{"hidden_act": "relu", "bidirectional": true, "max_steps": 4000}
Rows from block 5, named by matrix and row number. Each number is 128 + 24 x the weight over its row's rms, rounded and kept within 0 to 255. All counts start at 0. After the name is the row's rms in percent of the matrix's.
# weight_hh_l0_reverse: GRU recurrent weights, backward direction (gates r, z, n stacked) (model.rnn.2.rnn.weight_hh_l0_reverse, 576x192), inputs 0-191
weight_hh_l0_reverse.493 099 [122  85 153  99 142 139 148 170 122 128 127 102 152 157 139 145 118 154 144  77 111  99 141 125  88 132 152 124 112 176  82 120 109 114 129 116 139 122 174 140 150 111 125 120 149  90 112 117 140 121 122 117 113 121 135  88 127  93 115 159 121 115 147 102 145 135 139 154 123 130 147 136 143 169 139 133 130 134 156 102 115 103 110 129 131 110 151 125 116 159 140 137 149 147 165 141 145  79 107 172 154  90 108 133 155 160 151 104 114  61 147 112 115 145 201  93  75 156 112 116 154  84 141 131 149 111 105 117 160 117 115 101 130 136 141 146 124  97 111 119 146 107 108 135 129 101  74 144 160 153 155 135 136 132 137 132 116 125 124  97 126 162 113 160 116 114 161  96  64 153 135 100 127 161 148 105 146 117 125 154 128 121 143 177 114  95 136  92  86 114 123  74]
weight_hh_l0_reverse.494 099 [158  92 126 141 137 152  86 117 161 102 153 138 146 133 167  86 171  96 103 100 159 128 128 145 104 145 108 121 119 123 121 127 129 147 142 142 118 163 137  98 162 137 165 158 137 119 136 144 104 121 138 114 119 120  92 142 124 147 122  92  84  94 129  82 100  83 104 105 157 136 151 122 161 116 128 166 134  84 116 115 110  83 120 108 142 157 106 191 132 160 126 135 153 135 155 134 125 137 117 136 140 122 113 126 136 130 122  99 122 147  43 118 121  85 140 158 112 139 127 164  94 129 139 160 144 114 128 124 149 137  82 168 139 130 119  96 156 132 114 147 126 140 152 119 138 140 135 104  94 152 118 141 114 139 112 163 129 121 173 150  97 108 126 113 127 148  97 141 108 119 105  99 141  77  85 132 109 151 124 139 117  59  57 101 138 132 120 139 122 101 157 141]
weight_hh_l0_reverse.495 100 [146 117 152 140 134 155 166 137 151 125 104 111  93 152 130 148 162 165 118 113  84 128 137 119  93 150 111 116 131 153 140  82 146 161 101 148 134 171  87 131  99 139 119  93 127 124 178 133 127 117 119 132  87 130 152 153 117 154 114 102 120  77 115 136 156 147  86 150 173 123 137 135 133  71 120 132 138 139 100 132 128  88 137 138 164 144 116 164 130 138 103 136 106 154 130 150 153 123 160 153  99 168  89  78 109 102 142 108 121  99 132  17 159 138 159 143 104 111 133 137 138 129 133 110 146 120 105 123 114 114 177  97 140  77 149 130 147 100  96 108 137 155 112  96 114 138 113 109 104 145 138 139 114 102 131 106 114 129 139 135 133 107 137 119 102  99  92 158 132 106  90 139 129 138 113 133 128 121 100 122 122 147 107  86 127 131 141 167 106 135 172 132]
weight_hh_l0_reverse.496 100 [118 108 152 179 180 113 111  90  81 107 141 155 105 133 131 120 131 134 124 114 123 125 143 135 132 141 126 121 114 137 140 129 175 152 112  95 172 131 138 122 131 158 130 113 106 133 161 125 145 139 183 107 120 135 113 105 107 151 117 165 147 113 136 120 131 141 104 110 133 115 120 127  96 163 152 125 121 119 125 139 160  94 182  87 126  93 151 158 142 140 130 145 171  80 140 155 107 118 122 121 115 140 141 132 153 141 136 140 118 124 108 129  43 128 145 181 130  78 137 100 178 113 127 146 127 112 129 100  91 161 141 164 143 144 107 181 127 124 146 171 144 100 129 121 134 140 110 131 146 116  84 154 193 187 112  89 114 143 112 102 140 144 155 130 127 117 146 119 125 145 145 141 170 100 115 117 105 120  93 136 150 176 106 163 136 155 119 132 140 126 131 175]
weight_hh_l0_reverse.497 101 [135 106  79 124 150 109 141 109  81 129 103  88  95 139 147 146 138 103 128  93 140 116  71 144 136 132  94 154 141 115 135 131  84 100 143 129 120 150 158 121 139 153 162 162 136 112 103 154  82 109  84 109 128 114 171 162 119 111 104 147  96 147 127 119 112 116 115 111 209 122  81 170  92 146 130 124 103 105 128 173 141 120 103 113 124 156 145  84 118 148 159 164  88 149 121 105 105 138 167 118 108 116 143 103 168 129 120 130 115 138 110 128 142 113 110 134 115 144 108 136 119 161 136 152 143 137  97 139 117 183 134 108 165 129 115 172 169  94 135 128 139 127 136 106 113 104 150 129 113 130 118 141 131 119  83 158 132 136 126 137 122 144  98 115 199  80  83 105 137 127 131 133  86 137 134 132 147 114  94 121 169 129 137 123 120 108 106 123 116 171 135 115]
weight_hh_l0_reverse.498 098 [124  96 100 110  81 167  97 156 140 147 162 142 119 105 126 143 128 116 154 127 110  83 154 114 121 135 141 117 129 158 123 144 165 111  91  86  76 132 128 133 175 140 131 125 105 106 144  85 119 120 143 105 165 118  76 117 141 134 121 141 132  75 151 171 115 147 100  80 101 112 123 123 109 103 132 113 141 110 171 138 124  92 152 104 166 113 131 117 130 129 132 125 111 138 146 146  97 132 136 110 132 117 102 152 116 123 135 124 121 159  93 146 126 129  48 128  99 131 162 146 119 111 179 119 127  98 147 118 173 110 141 123 102 137 123 148 149 158 109 136  69 117 127 158 122 147 120 150  82 120 141 131 118 153  54 106 139 104 138 114 151 124 105 114  86 113 121 172 126 154 122 105 123 128 142 123 180 119  89 125 105 106 141  94 101 158 117 136 130 138 125  84]
weight_hh_l0_reverse.499 098 [103 162 100 109 139 136 144 128 140 130 123 127 107 138 115 157  91 107  93 112  90  97 137 151 138 136 140 156 137 168 120 129 110 130 153 141 135 174 120 133 131 134 141 130 123 104  86 101 152 136 151 103 159 146 147 106 126 137 105  95 142 110 165 150  94  94 185 118  77 104 135 139 110 154 144 128 167 130 124 134 116  87 132 137 124 117 126 124  93 149 114 142 115 150  94 111 145 134 131  98 139 130 119  97 128  93 107 170 139 127 116 109 100 118 192  58 125 103 134 116 100  98 129 149 104 107 112 143  41 121 119 125 114 109 150  85 133 118 116 135 131 128 131 155 119  90 119 154 134 141 150 127 148 171 120 167 111 141 131 106 107 114 184 137 141  91 102 126 156  69 126 147 153 143 117 122  89 109 138 177 124 144  61 131 127 130 166 143 132 135 152 109]
weight_hh_l0_reverse.500 102 [150  96 123  96 113  73 141 142 139 124 160 124 159 131 128 174 115 102 111 159 127 130 135 133 156 117 112 114 121 151 142 104 168 171 124 155 160 113 101  87  97  90 148 103 121 113 149  91 103 169 140 113  97 135 117  80 124 144 143 116 117 142 137 113 177 104 148 158 122 107 105 143 130  98 148 113 121 152 155 127 137 130 103 135 164 144 158 147 133 132 150 167 142 137  74 135 150  95 167 153 164 132 109  84 111 135 155 107 172 130 150 132 157 102 101 131  33 120 154 143 105 122 121 104 150  92  74 112 114 155 111 132 118 167 124 133 148 122 123 135 164 167 100 136 118 145 111 122 146 108 172 100 157 137 153 120 126 143 102  90 153 151 143 111 109 131 135 152 150 117 156 134 144 152 112 109  81 139 106 141  99 130 153 140 151 142 121 116 116 104 135 155]
weight_hh_l0_reverse.501 102 [126 121 136 155 124 141 111  82 149 121 125  95 121 148  91 138 111 179 162 143 104 145 107 127 144  99 123 132 123 116 114 152 124 107 161  96  69 114 150 126 158 149 103 117 115 136 120 159 122 107 130 128 124 107 141 136 195 114 167 114 141 152 111 131 167 157 148  70 150 117 132 118 169 144 174  95 152 103 107 101 104  87 114 117  97 124 125 111 142 117 104 125 148 158 187 142 144 174 129 166 146 135 138 127 129 100 119 139 136 113 137 173 119 150 125 115 140  63 175 123  91 106 128 147 122 125 136  90 139 111 140 134 152 147  85 117 152 111 101  92  86  95  99 175 138 149 154 127 146 150 126  66 142 116 132 113  85 112 126 102 111 176 132  96 125 137 116 159 114 129 171 102 119 112 140 117 140 117 116 145 123 143 119 113 150 156 131 150 128 135  96 157]
weight_hh_l0_reverse.502 103 [155 122 143 133 124 113 149  95 125  90 143 121 121 113 135 178 137 101  81 119 126 126 112 165 115 117 152 141 113 111 126 161 126 161 151 124 130 102 117 131 143 105 135  95  88 140 135 139 100 129 161 113 153 133  91  70 163 123 122 133 124 136 129 180 153 144 153 141 147 139 143 112  99 152 175 133 140 135 129 115 141 131 118 116 133 118 144 118 173 112 150 102 159 123 103  86 122 119  82 156 157  95 158 125  76  97 111 138 183 168 100 115 126 138 115 129 142 102  58 138 125 157 116 124 121 117 181 166  97 165 126 138 154 106 155 135  98 124 117 124 159 161 133 144 134 178 113 162 105  84 127 120 123 142 131 136 141 118 117 181 116 162  97 138 125 121 167  98 151 169  80 146 159 135 123 101 138 125 115 133 153  95 118 145 137  92  83 118 114  98 138 122]
weight_hh_l0_reverse.503 102 [102 150  94 138 142 131 142 103  98 158 139  99 129 123 119 120 134 129 151 157 104 138 130 129 168 146  89 119 125 109 155 118  95 116 123  81 124 148 118  89 113 149 129 127 157 133 148 131 108 133 123 139 138  74 144 155 102 116 149 119 160 139 150 115  58 193 141 108 127 145 136 103  96 135 144 128 136 197 133 112 129 123 105 149 151 130 115 152 135 112 117 126 138  96 114 142 160 109 134 133 136 121 126  96 104  88 111 108 132 156 103  89 120  91 127 126 114 103 138   0 133 135 165 158 140 119 116 143 104 152  84 119 118 163 121 109 115 107  82 134 113 153 116 152 118 100 132  94 124 119  98 123 156 131 162 157  79 115 118  91 125 139 126 120 141 119 114 143 146 140  81 111  99 159 130 121 107 145 138 109 127 136 130 149 101 130 141 132 137 117 132 104]
weight_hh_l0_reverse.504 095 [146 112  87 139 131  78 112 135 109  95 132 140 124 139 116 133 128  88 139 106 108 145  98  90 115 131 127 133 132 125 145 124  87 175 143  99 173 136 116 124 106 108 161 119 159 148 129 130 104 104 101  82 121 118 100 123 124 132 123 141 109 158 150 151  97 161 178 117 134 139 129 140 183  95 112 148 149 182 135 136 139 122 130 128 161 186 155 123 116 136 135  91 152 140  97 149 127 141 161 137 144 126  95 108 147 131 192 175 131 154 129 114 125 136 144 122 129 107 122 146  60 200 129 129 117 136 130 103 153 113 128 113 114 117 129 117 125 134 110 154 125 107 117 153 180  93 123 138  95 145 141 167 136 156 132 114 126 127 137 190 123 103 111 105 132 120 147 103 167 151 119 122 121 120 127 114  51 113 126  93 109 138 160 105 133  88 174 117 111 125 129 155]
weight_hh_l0_reverse.505 109 [125 146 108  93 131  98 144 158 158 105 108 114 127 167 107 138 147 136 127 126 110 172 105 143 128 112 127 100 123 125 169 152 118 117 136 178 102 136 109 134 176 100 104 127 109 174 127 123 125 127  95 123 126 159 134 117 143 133 113 115  94 117 150 109 113 136 110 114 111 167 108 148 128 158 130 153 131 149 108  88 112 140 136 125 119 180 108 110 134 121 112 140 107 136 136 144 132 153 134 136 108 111 105  88 127 161  77  83  99 155  74 124 137 117 147 126 148 147  95 145 105   1 195 142 111 114  75 131 100 130 193 119 130 157 134 109 136 139 124 136 126 118 118 147 131 155 124 180 118 146 151 115 131 129 148 133 107 115 133 136 140 119 152 110 105 119 129 146 129 140 140 123 123 141 178 128 141 106 119 111 184 146 149 112 128 148 109 104 126  91 148 103]
weight_hh_l0_reverse.506 094 [ 67 124 137 107 158 131 145 121 133 156 142 131 142 125  91 123 132 137 137 151 136 138 150 118 144 134  80 105 121  87 141 160 158 114 108 133 155 149 134 163 120 127 133 115 128 115  88 122 107 148 137  84 155 175 109 116 125 126 100 131 145 138 117 101 144 197 143 121 133 126 133 110 122 139 158 113  83 168 113 127 124 172 144 111 131  86 151 142 105 128 118  97 147 124 148 148  77  88 168 130 141 157 116  87 106 133 124 182 132 129 146 140  89 149 168 133 119 146  95 114 103 134  25 166  82 112 112 120 130 146 110 106 141 134 140 115 148 139 138  84 124 134 163  79 147 108 137 168 147 135 156 120 166 121 132 157 123 117 116 134 133 142 123 121 117 109 162 120 136 125 146 156  83 111 132 138 132 140 152 118 125 130  91  99 148 178 152 139  84 122 137 116]
weight_hh_l0_reverse.507 094 [106 122 109  84 133 138  83 100 125 153  73  74 135 103 110  98 155 100 101  87 148  80 119  98  87 139 131 149 190 128 111 122 146 108 114  88 103 127 122 161 156 122 162 143 131 102 141 134  95 142 103 130 128 110 137 130 114 131 129 122 145 133 158 109 115 131 115 145 151 120 164 153 142 109 146 148 117 174 141 142 136 145 142 131 127 130 133 139 119 132  89 120 158  76  97 105 138 136 136 111 155 107 126 122  94 122 203 122 129 153 155 129 110  85  90 120 176 108 137 129 119 174 179  93  88 120 116 139  96 143 102 135 108 114 139 150 108  96 125 109 109 131 131 146 121 100 117 132 139 162 116 134 150 162 138 151 152 141  98 171 144 156  86 143 122  99 152 135 151  89  89 110 133 127  80 137 155 107 124 117 120 111 115  81 109 128 131 151 117  99 150 157]
weight_hh_l0_reverse.508 103 [121 119 118 154 125 125 120 126 111 151 120 151 131 145 161 156 138 129 165  85  91 122 121 109 125 130 145 137 115  61 113 107 132 151 173 158 123  87 102 139 108  97 121 130 125 129  87 134 129 124  95  89 131 164 119 123 132 123 145 121 136 106 117 112 106 147 147  96 124 139 103  77 136 125 115 115 167 135 148 107 106 102  95 116 158 101 177 112 132 142 146 125 117 127 137 143 117 113 119 123 138 159 117 137 152 135 116 151 105 116 106 130  76 109  84 132 136 144  90 157 119 151 112 127  18 151 136 133 160 150  85 161 115 132 140 127  92 168 162 128 152 114 167 137 124  78 144 136 124 146  97 177 109 131 138  96 129  79 110 133 147 141 161 121 112 140 114 119 139 105  95 147 110  98 141 151 113 135 151 167  99 128 153  97 131 110 187 162 118 148 129 105]
weight_hh_l0_reverse.509 099 [ 94 116 153 108 136 126 184 145 105  98 102 147 115 138 106 164  77 112 120 142  88 147 164 137 110 113 128  73 123 147 155  98 143 116 161 122 145 116  85 136 101 130 113 163 136 163 109  97 101 107 105  96 129 205 147 157 118 115 120 104 132 128 141 165 116 130 154 130 160 138 137 133 141 129 136 131 114 120 104 137 106 144 151 121 139 151 117 159  89 103 102 131 141 160 132 160 133 145 120 177 115 129 170  73 114 187 121 141 132 103 111 127 142 141 166 134 109 108  84 138 112 173 152 154 127  81 124 111 130 118 108 101 135 165  96 142 164 117 115 119 157 141 127 122 165  82 136 147 147 129 111 120 102 112 109 118 112 152 129 171 143 124 120 126 120 132 115 107 149 113 122 135 160 139 127 142 140 183 111 104 114 119 114  70  64 105 130 114 121 161 139 143]
weight_hh_l0_reverse.510 102 [140 123 155 114 116 108 122 119 131 119 133 132 134  83 104 113 141 143 132 158 143 130 146 153 179 104 142  99 136 160 155 133 164 115  82 150 114 125 170 100 124 143 132 146 139  95  80 160 122 123 234  96 121 123 127 127 129 152 139  91 139 124 128 124 116 116 130 132 119 161 131 132  99 156 123 116 132 104 121 105 122 197 162  94 119  98 110  92  91 145 115 118 168 112 168 160 147 142 131 150 130 129 115 163  97 106 135 104 146 156  94 142 157 109 120  87 154 130 113 101 112 115 149  99  90 171  77 109 161 134 129 169 132 140 108 124 111 117 116 118 117 137 136 101 146 112 138 139 158 107  92 158 143 115 146 105 118 127 123 107 145 117 162 138 105 130 197 125 105 157 122 151 128  91 172 139 122 154 118 157 143 159 105 131 123 137  86 114 102 100 117 144]
weight_hh_l0_reverse.511 097 [164 168 138 150 156 128 128  77 143 158 117 127 132 137 162  86 143  95  86  80 122 101  93 163 109 113 113 136 132 114 102 114  97 109 144 146 138 104 106 119 121  75 161  96 102 107 101 137 115 129 129 133 110 150 150 151 148 114 163 138 135 111 156 126 135 140 115 157 120 105 105 123 141 122 168  93 137 136 118 120 135  85 169 163  93 106 100 116 118 103 134 157  88  59 154 135  96 126 133 114 134 176 135 159 116 145  98 150 147 148 138  72 115 130  93 107  99 149 159 173 121 149 142 100 129 163 162  69 126 150  84 130 114 155 155 113 111 141 129 120 148 105 119  95 154  93 137 128 129 155 139 147 134 109 115 105  87 161 147 152 114 133 113 141 114 168 140 134 131 131 138 147 129 138 156 135 156 143 114 112 145 152 131 106 135 132 143  98 168  92  82 142]
weight_hh_l0_reverse.512 098 [141 134 163 174 146 161 111 121 130 144 173 132 124 140 122 147  74 155 119 125 158 164 133 167 104 151 149 123 141  51 128 109 132 146 131 119  95 124 165 140 133 108 101 158 149 126  91 118 116 137  98 166 100 115 150 146 129 142 128 118 108 159 140 144  96 129 122 121 156  81 117 127 130 108 136 123 139 122 111 167 128 108 136 152  85  95 149 166 161 146 123 139 107 155 152 112 130 115 122 136 133  88 154 132 139 140 101 162 113 115 139 148 103 177 142 161 115  99 151 117 151 102 105  78 136 125 160  97  26 130 151 104 112 121 125 154 145 164 149 120 101  94 109 134  99 127 128 102  73 110 140 141 111 121 165  99 121  95 140 134 128 120 108 134 163 105 150 104 130 142 133 131 145 144 176  97 119 125 143 125 132 150  96 146 159 151 119 114 141 121 149  89]
weight_hh_l0_reverse.513 097 [119 142 116 135 149 126 152 129 146 106 148 160 156 138 140  96 138 140 146 167 150 155 138 149 143 100 128 144 131  61 162 123  98 111 123 153 102 114 129 123  97 112 144 150 145 133 136 170 173 113 137 163 126 142 131 142 105 140  87 138  97 152 148 144 148 141  95 119 122 125 105 137 139 131 119 116 141 149 137 174 134 179  91 145  84 120 141 160 165 119 129 111 147 109 120  95 111 114 100 114 134 148 174 101 114 117 157 116 130 136 116 103  95 147 115 151 163 106 147 190 106  77 174 136 125 107 202 156 130  80 148 130 139 113 162 108 128 148 189 150 141 120  98 143 130 159 167 121 128 187 150 130 179 159 118 103 127 162 147 118 112 101 106 124 169 127 105 111 114 168 113 158 161  89 115 118 128 138 140 134 141 140 124 134 131 112 137  97 129 138 124 149]
weight_hh_l0_reverse.514 108 [149 131  78 105 145 140 166 134 111 125 107 136 137  88 166 122 132 132 153 149 123 123 103 164 100 122 110  96 153  92 151 153 120  95  94 115 149 121 165 158 110 147 110  96 121 150 117  98 124 122 147 162 121 144 171 113 163 178 152 142 112 132 112 125 129 147 117 120 131 131 148 149 113 149  63  99 142 110 107 120 102 148 146 141 151 142 112 119 115 126 118 138 125  80  89 129 147 101 145 116 120 135 112 139  98 147 121 148  87 109 132 163 122 102 122 150 123 146  88 166 139 107 118 133 116 135 148 148 124 124  23  67 122 127 111  82 103  64  97 143 140 116 119 101 119 110 126 157 147 109 114 108 132 106 121 123 146 134 115 148 145 104 115 123 127 133 130 157 143 140 155 152 151 174 137  84 157  93  67 161 138 150 107 139 150 115 142 128 121 150 130 100]
weight_hh_l0_reverse.515 098 [123 141  94 137 133 103 154 120 133  92 162 133 101 113 200 108 136 149  77 113 135 166 119 165  90 100 123 108 109 174 105 136  96 144 109 170 192 138 125 146 154 136 103 117 126 126 146  71 137 161 166 130 120  83 133 158 153 144 147 110 154  99 110 135 126 132 118 138 144 111 111 156 121 161 124 109 133 100 174 111 173 153 144 130 151 119 124 141 147 143 108 134 164 111 103 141 152 128 168  92 106 107 151 121 105 112 104  98 121  96 104 130 126 139 168 143 139 161 122 162 138  91 158 128  80 135 134 120 111 120 136  26 117 137 129 153 147 118 114 103 149  94 125 102 129 114 153 142 123 103 144 160 141 133 129 125 135  91 151 119 133 139 157 112 134 157 159 100 112 157 109 141 129 116 108 137 134 154 134 134 137  91 121 143 154 126 135 125  79 135 114 107]
weight_hh_l0_reverse.516 110 [106 122 103 105 111 120 147 104 177 118  84 107 112 155  74 133 121 116 113 163 134 135 117 155 140 156  96  97 146 142 113 100 146 124 119 137 148 126 128 103 100 120 113 136 123 146 141 193 108 111 122  93 125  84 132 193 175  82 130 108 108 138 112 153 155 120  69 150 143 167 153 133 126 166 130 139 141 113 131 127  87 116 156  99 112 141 137 127 138  89 131 105 146 126 153 114 111  83 128 117 120 149 129 127 120 100 144 103 111 126 158 142 147 138 114 113 109 138 138  66 145 135 120 111 141 140 158 139 149 124 168 115  49 124 153 163 172 124 124 115  99 136 175 104 109 130 160 131 128 114 172  94 144 120 156 129  95 127 150 139 120 112 147  77 127 159 154 145 139 139 121 112 117  78 148 158 110 153 126 141 137 125 112 106 134 133 120  95 157 183 127 123]
weight_hh_l0_reverse.517 108 [148 102 164  92 136  99 141 100 146 132 131 105 135 124 156 114 112 137 107 116 115 133  83 142 167 133 132  97 112 125 126 137 143 140 110 100 148 130 145  98 103 150 143 166 144 113 128 134 133 109 132 132 130 104 136 182 107 100 100 145 125 114 145 116 109 109 112 119 152 151 131 103 107 149  95 134 115  97 137 110 135 176 128 107 155 125 141 160 117 113 174 150 139 129 111 121 104 133 141 140 164  84 102 137 117 146 132  91 116 123 126  91 123 108  99 129 123 159 152  92 125  98 159 152 102 122 127 110 134 122 104 155 115   0 146 140 121 131 153  92 160 114 137  73 116 161 110 130  94 113 137 121 118 116 144 113 114 124  83 112 139 140  69 148 173 149 135 112 109 122 174 129 129 154 108 143  58 140 120 107 143 149 115 173  95 115 129 120 106 109 125 129]
weight_hh_l0_reverse.518 097 [112 136  89 148 124 117 113 119 154 128 161  93  89 108  78 128 110 120 111 127 145  98 144 141 128 124 102 144 113 135  83 122 149  95 120 133 140 137 152 148 123 159 122 129  70 117 133 102 160 120 133 107 143 141 126  88 156 129  65 122  94 126 126 153 105 125  96 121 123 113  89 121 145 138  85 132  81 101 111 180  95 156 154 111 108 160 140 112 136 157 135  63 108 142 117 123 156 131 119 133 110 120  77 103 134 109 120 162 159 118 145 165 117 123 141 109 128 155 129 140 134 110 163 103 128 144 105 143 145 138 110 184 145 132  11 112 127 145 140  79 149 114 101 111  89 128 123 136 135 151  98 140 115 134 147  95 114 163 133 153 129 132 133 122  91 138 113 118 122 115 146 116 128 107 146  77 127 125 110 133 143 148 132 103 120 147 126 113 114 179 135 117]
weight_hh_l0_reverse.519 099 [132 121 136 123  97 153 157 107 135 155 132 123 124  96 139 132 161 106 125 156 103 135 115 150  96 140 133 127  88  98 123 154 145 123 128 157 163 160 196 153 126 132 131 123 120 107  96 122 126 111 101 174 107 165 130 133 167  50 143  95 133 140 147 166 124 118 148 159 126 137 120  98 104 142 128 139 103 106 136 108 122 136 123 167 167 148 162  92  90 141 143 139 158 133 113 125 122 135 101 176 124  86 171 131 121 146 119  94 140 147 142 127 111 158 111 134  90 126 143 147 143  81 160 124 148 141  79 122 118 185 164 134 137 106 133   6 141 122 105 143 162 120 113 152 115 140 148 119 119 141  97 152 128 127 108 125 133 136 176 103 123 147 121 122 130 109 114 148 117 120 112 104 130 139 131 129 124 121 150 105  93 119 135 127 178 112 120 142 118 114 112 137]
weight_hh_l0_reverse.520 100 [127 128 149 162 128 121 129 160 126 162 148  90  98  87 144 150 111 123 156 147 116  96 149 153 162 114 170 156 164 150  73 153 100 113 121 100 154 111  92 113 103 114  81 116 106 159 153 125 104  90 128  88 132 127 105 165 162 153 125 121  80 105 106 125 120 135 114 154 127 139 135 123 103  88  96 198 125 101 144 106 134 102 127 150 142  75  99 171 152 132 131 130 129 169 154 148 124 106 122 154 112 140 145 131 157 114 105 109 183 149 134 145 114 153 124 102 146 128  84 101 121 121 143  69 158  95  78 114 138 133 170 154 113 113 152 120  99 137 117 135 136 108 121 133 129 130 134  96 156 139  87 150 123 149 128 106  78 138 106 138 117 156 115 143 111 140 106 127 125 126 109 154 115 109 110 146  81  98  87 125 140  88 129 141 131 135 121 129 112 108 126  92]
weight_hh_l0_reverse.521 089 [134 139 122 102  97 162 115 127 153 112 135 139  86 108 152 159 168  84 111 145 141 138 141 131 118 105 116 120 135 101 137 113  77  84  81 132 134 128 123 137  80 134 132 118 120 142  87 150 110 135 131 103 107 102 169 130 103 164 139 121 133 122 148 118 188 128 123  79 102  99 154 132 153  86 123 155 125 105 136  92 112 127 104 107 154 157 124 133 161 129 119 127 125 144 138 121  99 122 127 154 165  87 136 115 107 107 105 118 143 132 110 157  82 100  91 129 119 132  90 130 125 215 113 109 151 128 131 153 143 141 113  96 124 117  84 122 173  55 167 109 123 130 116 139 128  97 142 160  96 100 171 118 103 141 118  93 121 134 141 170 111 132 138 129 149 106 102 127  86  63 115 129 129 150 132 139 111 108 136 128 126 110 171 160 118 149 133 105 121 128 115 126]
weight_hh_l0_reverse.522 093 [125 132 117 136 158 136 164 165 160 139 155 175 120 130 127 124 104 146  78 149 139 126 144 153 170 176 146 175 141 117 120 150 126 120 143 160 119 164 108 127 129 113 116  86 136  89  91  94 135 109 116 122 153 145 112 157 133  86 132 127 108  86 128 107 127 168 126  89 115 123 138 144 160  95 179 144 101 121 123  85  72 151 133 108  97 132 150  97 138 131 134 116 149 100 130 161 136 155 149 151 146  75  97 112 156  85 101 118  91 125 135 155 138 133  99 142 105 108  91 150 172 123 150 130 128 122 116 137 172 118 118 107 133 124 112 107  95 132  33 112 119 111 122 102 123 153 127 109 122 116 180 126 129 151 129 143 117 112 126 119 111 153 111 121 129 148 135 112  82 131 170 134 124 153 114  76 110 129 121 118 115 123  98 131 119  92  90  96 102 136 122 127]
weight_hh_l0_reverse.523 106 [117 134 104 168 140 175 121 167 115  94 101  94 166 125 133 146 148 121 129 120 162 145 139 123 122 131 145 120 107 190 150 127 132 123 119 112 120 118 155 153 138 134 137 135 100 129 129 118  95 132 148 137 120 135 122 107  96 113 131 171 132 126  83 126 147 169 145 154 120 163 137 134 133 116 112 116 123 118 142 178 143  68 132 145 106 114 110 144 161 140 167 122 108  73 128 105 164 154  97 141  95 126  83 105 126 122 125 131  95  98 138 136  85 149  99 134  90 120 125 131 157 146 102 143 135 136  98 138 151 136  70 158 145 138 142 109 145 109 146  12 163 129 134 159 130 154 145 119 162 116 104 149 125  95 170 134 128 154 100 143 111  75 130 125 133  97 123 153 130 129 108 118 136 101 103 101 117 160 105  96 146 122 112  85 121 160 102 125 134 145 140 138]
weight_hh_l0_reverse.524 101 [112 159 126 144 117 102 111 134 111 110 145 172 108 144 168 112 101 131 101 110 123 150 130 116  92 121 133 123 155 140 141 177 175 151 108 192 100 128 125 150 159 136 111 168 147 181 145 113 134  90 141 169 144 153 127 157 130  77 117 118 113 117 148 142 164 146 112 144 118 100 154 105 126 162 117 165 134 140 170 118 122 156  93 117 126 123 120 129 164  78 124 106 154 106 119 134 149 137 110 157 190 148 159 111  83 110 122 143 135 166 177 116 149 120 144 120 121 141 111  56 113 128 138 150 145 145 110 165 174 100 119 135 131 116 143 129  99 143 128 135  72 129 139 152 139 142 170 135  89 123 123 138 105 139 135 130 100 149 106 131 146 161 108 116 148  78 122 138 152 124 133 141 143 134 137 124  98 121 129 162  98 151 137  87 115  99 125 177 100 107 145 104]
weight_hh_l0_reverse.525 097 [151 165 135 137 145 108 144 131  98 128 121 117 127 119 148 131 148 118 124 132 122  93 154 142 100 133 120 140 102 143 117 107 114 139 144 126 173 139  98 161 139 115 129 167  75  85 139 107 103  85 132 162 166 112 161 129  72 149 103 108 169 135 109 108 138 102  92 140 119 106 136 130 139 108 144 104 113 140 128 145 144 154 100 148 123 158 148 114 118 106 110 129 132 105 103  92 131 114 134 113 113 123 156 137 167 151 141 155 161 124 143 106 132 100 100 116 117 123 112 108  97 130 128 161 124 101 111  81 107 164 153 152 150 103 113 127 118 142  97 140 154  48 133 134 137 139  82 123 166  88 137 144 117 125 143 175 127 137  95 116  84 136 150 171 164 101 102 153  98  97  75 132 148 132 130 107 123 118 137 143 105 123 120  73  68 161 130 164  86 119 109  88]
weight_hh_l0_reverse.526 097 [119 119 131 139 137 132 163  96 147 155 162 125 145 105 121 128 173 115 145 161 154  94 115 127 112 139 118 110  95 155 136 162 135 168 144 122 154  99 154 127 139 138 159 107  95 179 126  98 155 166  99 130 121 199 111 143 145 142 102  99 144  95 126 142 114 157 136 184 143 106 108 102 114 107 138 111 103 117 134 181 112 105 117 151 133 152 149 114 127 107 132  98 168 150 127 106 108 115 121 155 116  91 116 138 136 157 114 101 143  87 133 172 177 104 128  97 179 107 110 123 133 168 122 146  84 107 134 118 170 116 106 103 144 106 126 114 127  92 135 114 117 170 103 112 119 133 114 119 144 115 121 145 121 163 114 124 150  99 103 167 152 160 175 162 158 114 157 131 154 116 122 127  97 135 146 110 137 137 128 145 128 147  69 117 151 149 122 162 168  99 108  86]
weight_hh_l0_reverse.527 103 [188 137 137 146 105 161 145 124 145 135 104 139 133  93 151 146 140  87  98 113 160 109 179 131 144  88 182 106 113 163 138 102 135 113 127  95 112 106 142 134  82 148 109 149 127 117 165 175 144 139 141 141  80 123 102 174  83 131 119  84 120 107  89 138 110 145 132 145 102 116 103 124 141 121 127 138 124 137 154 118 130 160 130 137 104 135 101 128 152 125 171 116 111 157 109 104 129 123 163 126  68 130 114 124 119 117 121 160 164 138  98 145 116 161 154 128 138 180 137 169 135  96 133 174 156 137 109 134 138 137 148 136 125 101 138 114 139 147 131 102 119 138 137  36  93 152 126 160 143 136  96 163  95 163 147 121 157 128 145 167 129 140 147 149  85 115 121 117 111 132 105 122 110 131 159 120 111 149 139 138 146 136 132 116 113 131 174  95 144 145 129  83]
weight_hh_l0_reverse.528 089 [101 115 148 148 136 144 123 102 137 118 120 122 128 119 101 118 137 123 135  92 133 121 147 144 172 146 119 106 138 117 136 140 150 142 145 133 128 103 167 109  88 106 124 135 166 134  83 140 170 156 127 100 102 177 167 147 146  86 126 114 129  77 152 110 122 133 127 148 143 138  88 148 142 104 119  80 124 166 130 144 131 115 141 117 118 117 127 134 137  89 163 106 130 148 171 139 124 135 133  99  98  88 111 148 110 137 119 133 114 152 139  94 105 211 138  87  95 131 152 158 108  96 149  99 143 119 142 122 132 116 124 125 131  88  80 145 138 132 128 127  72 135 129 145   1 106 129 157  98 136 129 136 123  99 157 139 102 138 151 106 107 104 150 151 146 163  96  91 136 133 144 135 147 139 114 129 126 108 107 145 139 139  93 140 125 137 110 109  97 115 118 134]
weight_hh_l0_reverse.529 098 [118 123 140 146 108 121  88 125 118 146 176 122  91 164 157 137 140  95 141 146 123 138 124 129 119 147  74  84 176 141 100 143 115 167 121 126 121 124 138  90 102 136 133 120 108  96 177 125  95 150 172  97 132 146 132 162 139 173 116 122 139 117 105 117 108 139 102 108 117 130 131 128  85 112  91 111 122 128 109 145  83 100 118 123 126 106 144 113 157 152 111  94 106 180 111 146 117 123 126 135 103 140 141 137 111 141 128 134 176 108 156 124 133 117 101 114 110 131 122 146  93 129  98 129 106 133 127 139 165 162 128 105 129 135 132 144 154 119 105 170 106 134 133 133 134  59 136 121 110 126 164 112  91 166 131 106 128 153 114 166 101  61 170 142 116 128 178 123 158 146 157 135 164 103 109 100 142 175  86 135  98 152 132 132 111 171 105  89 143  76 125 113]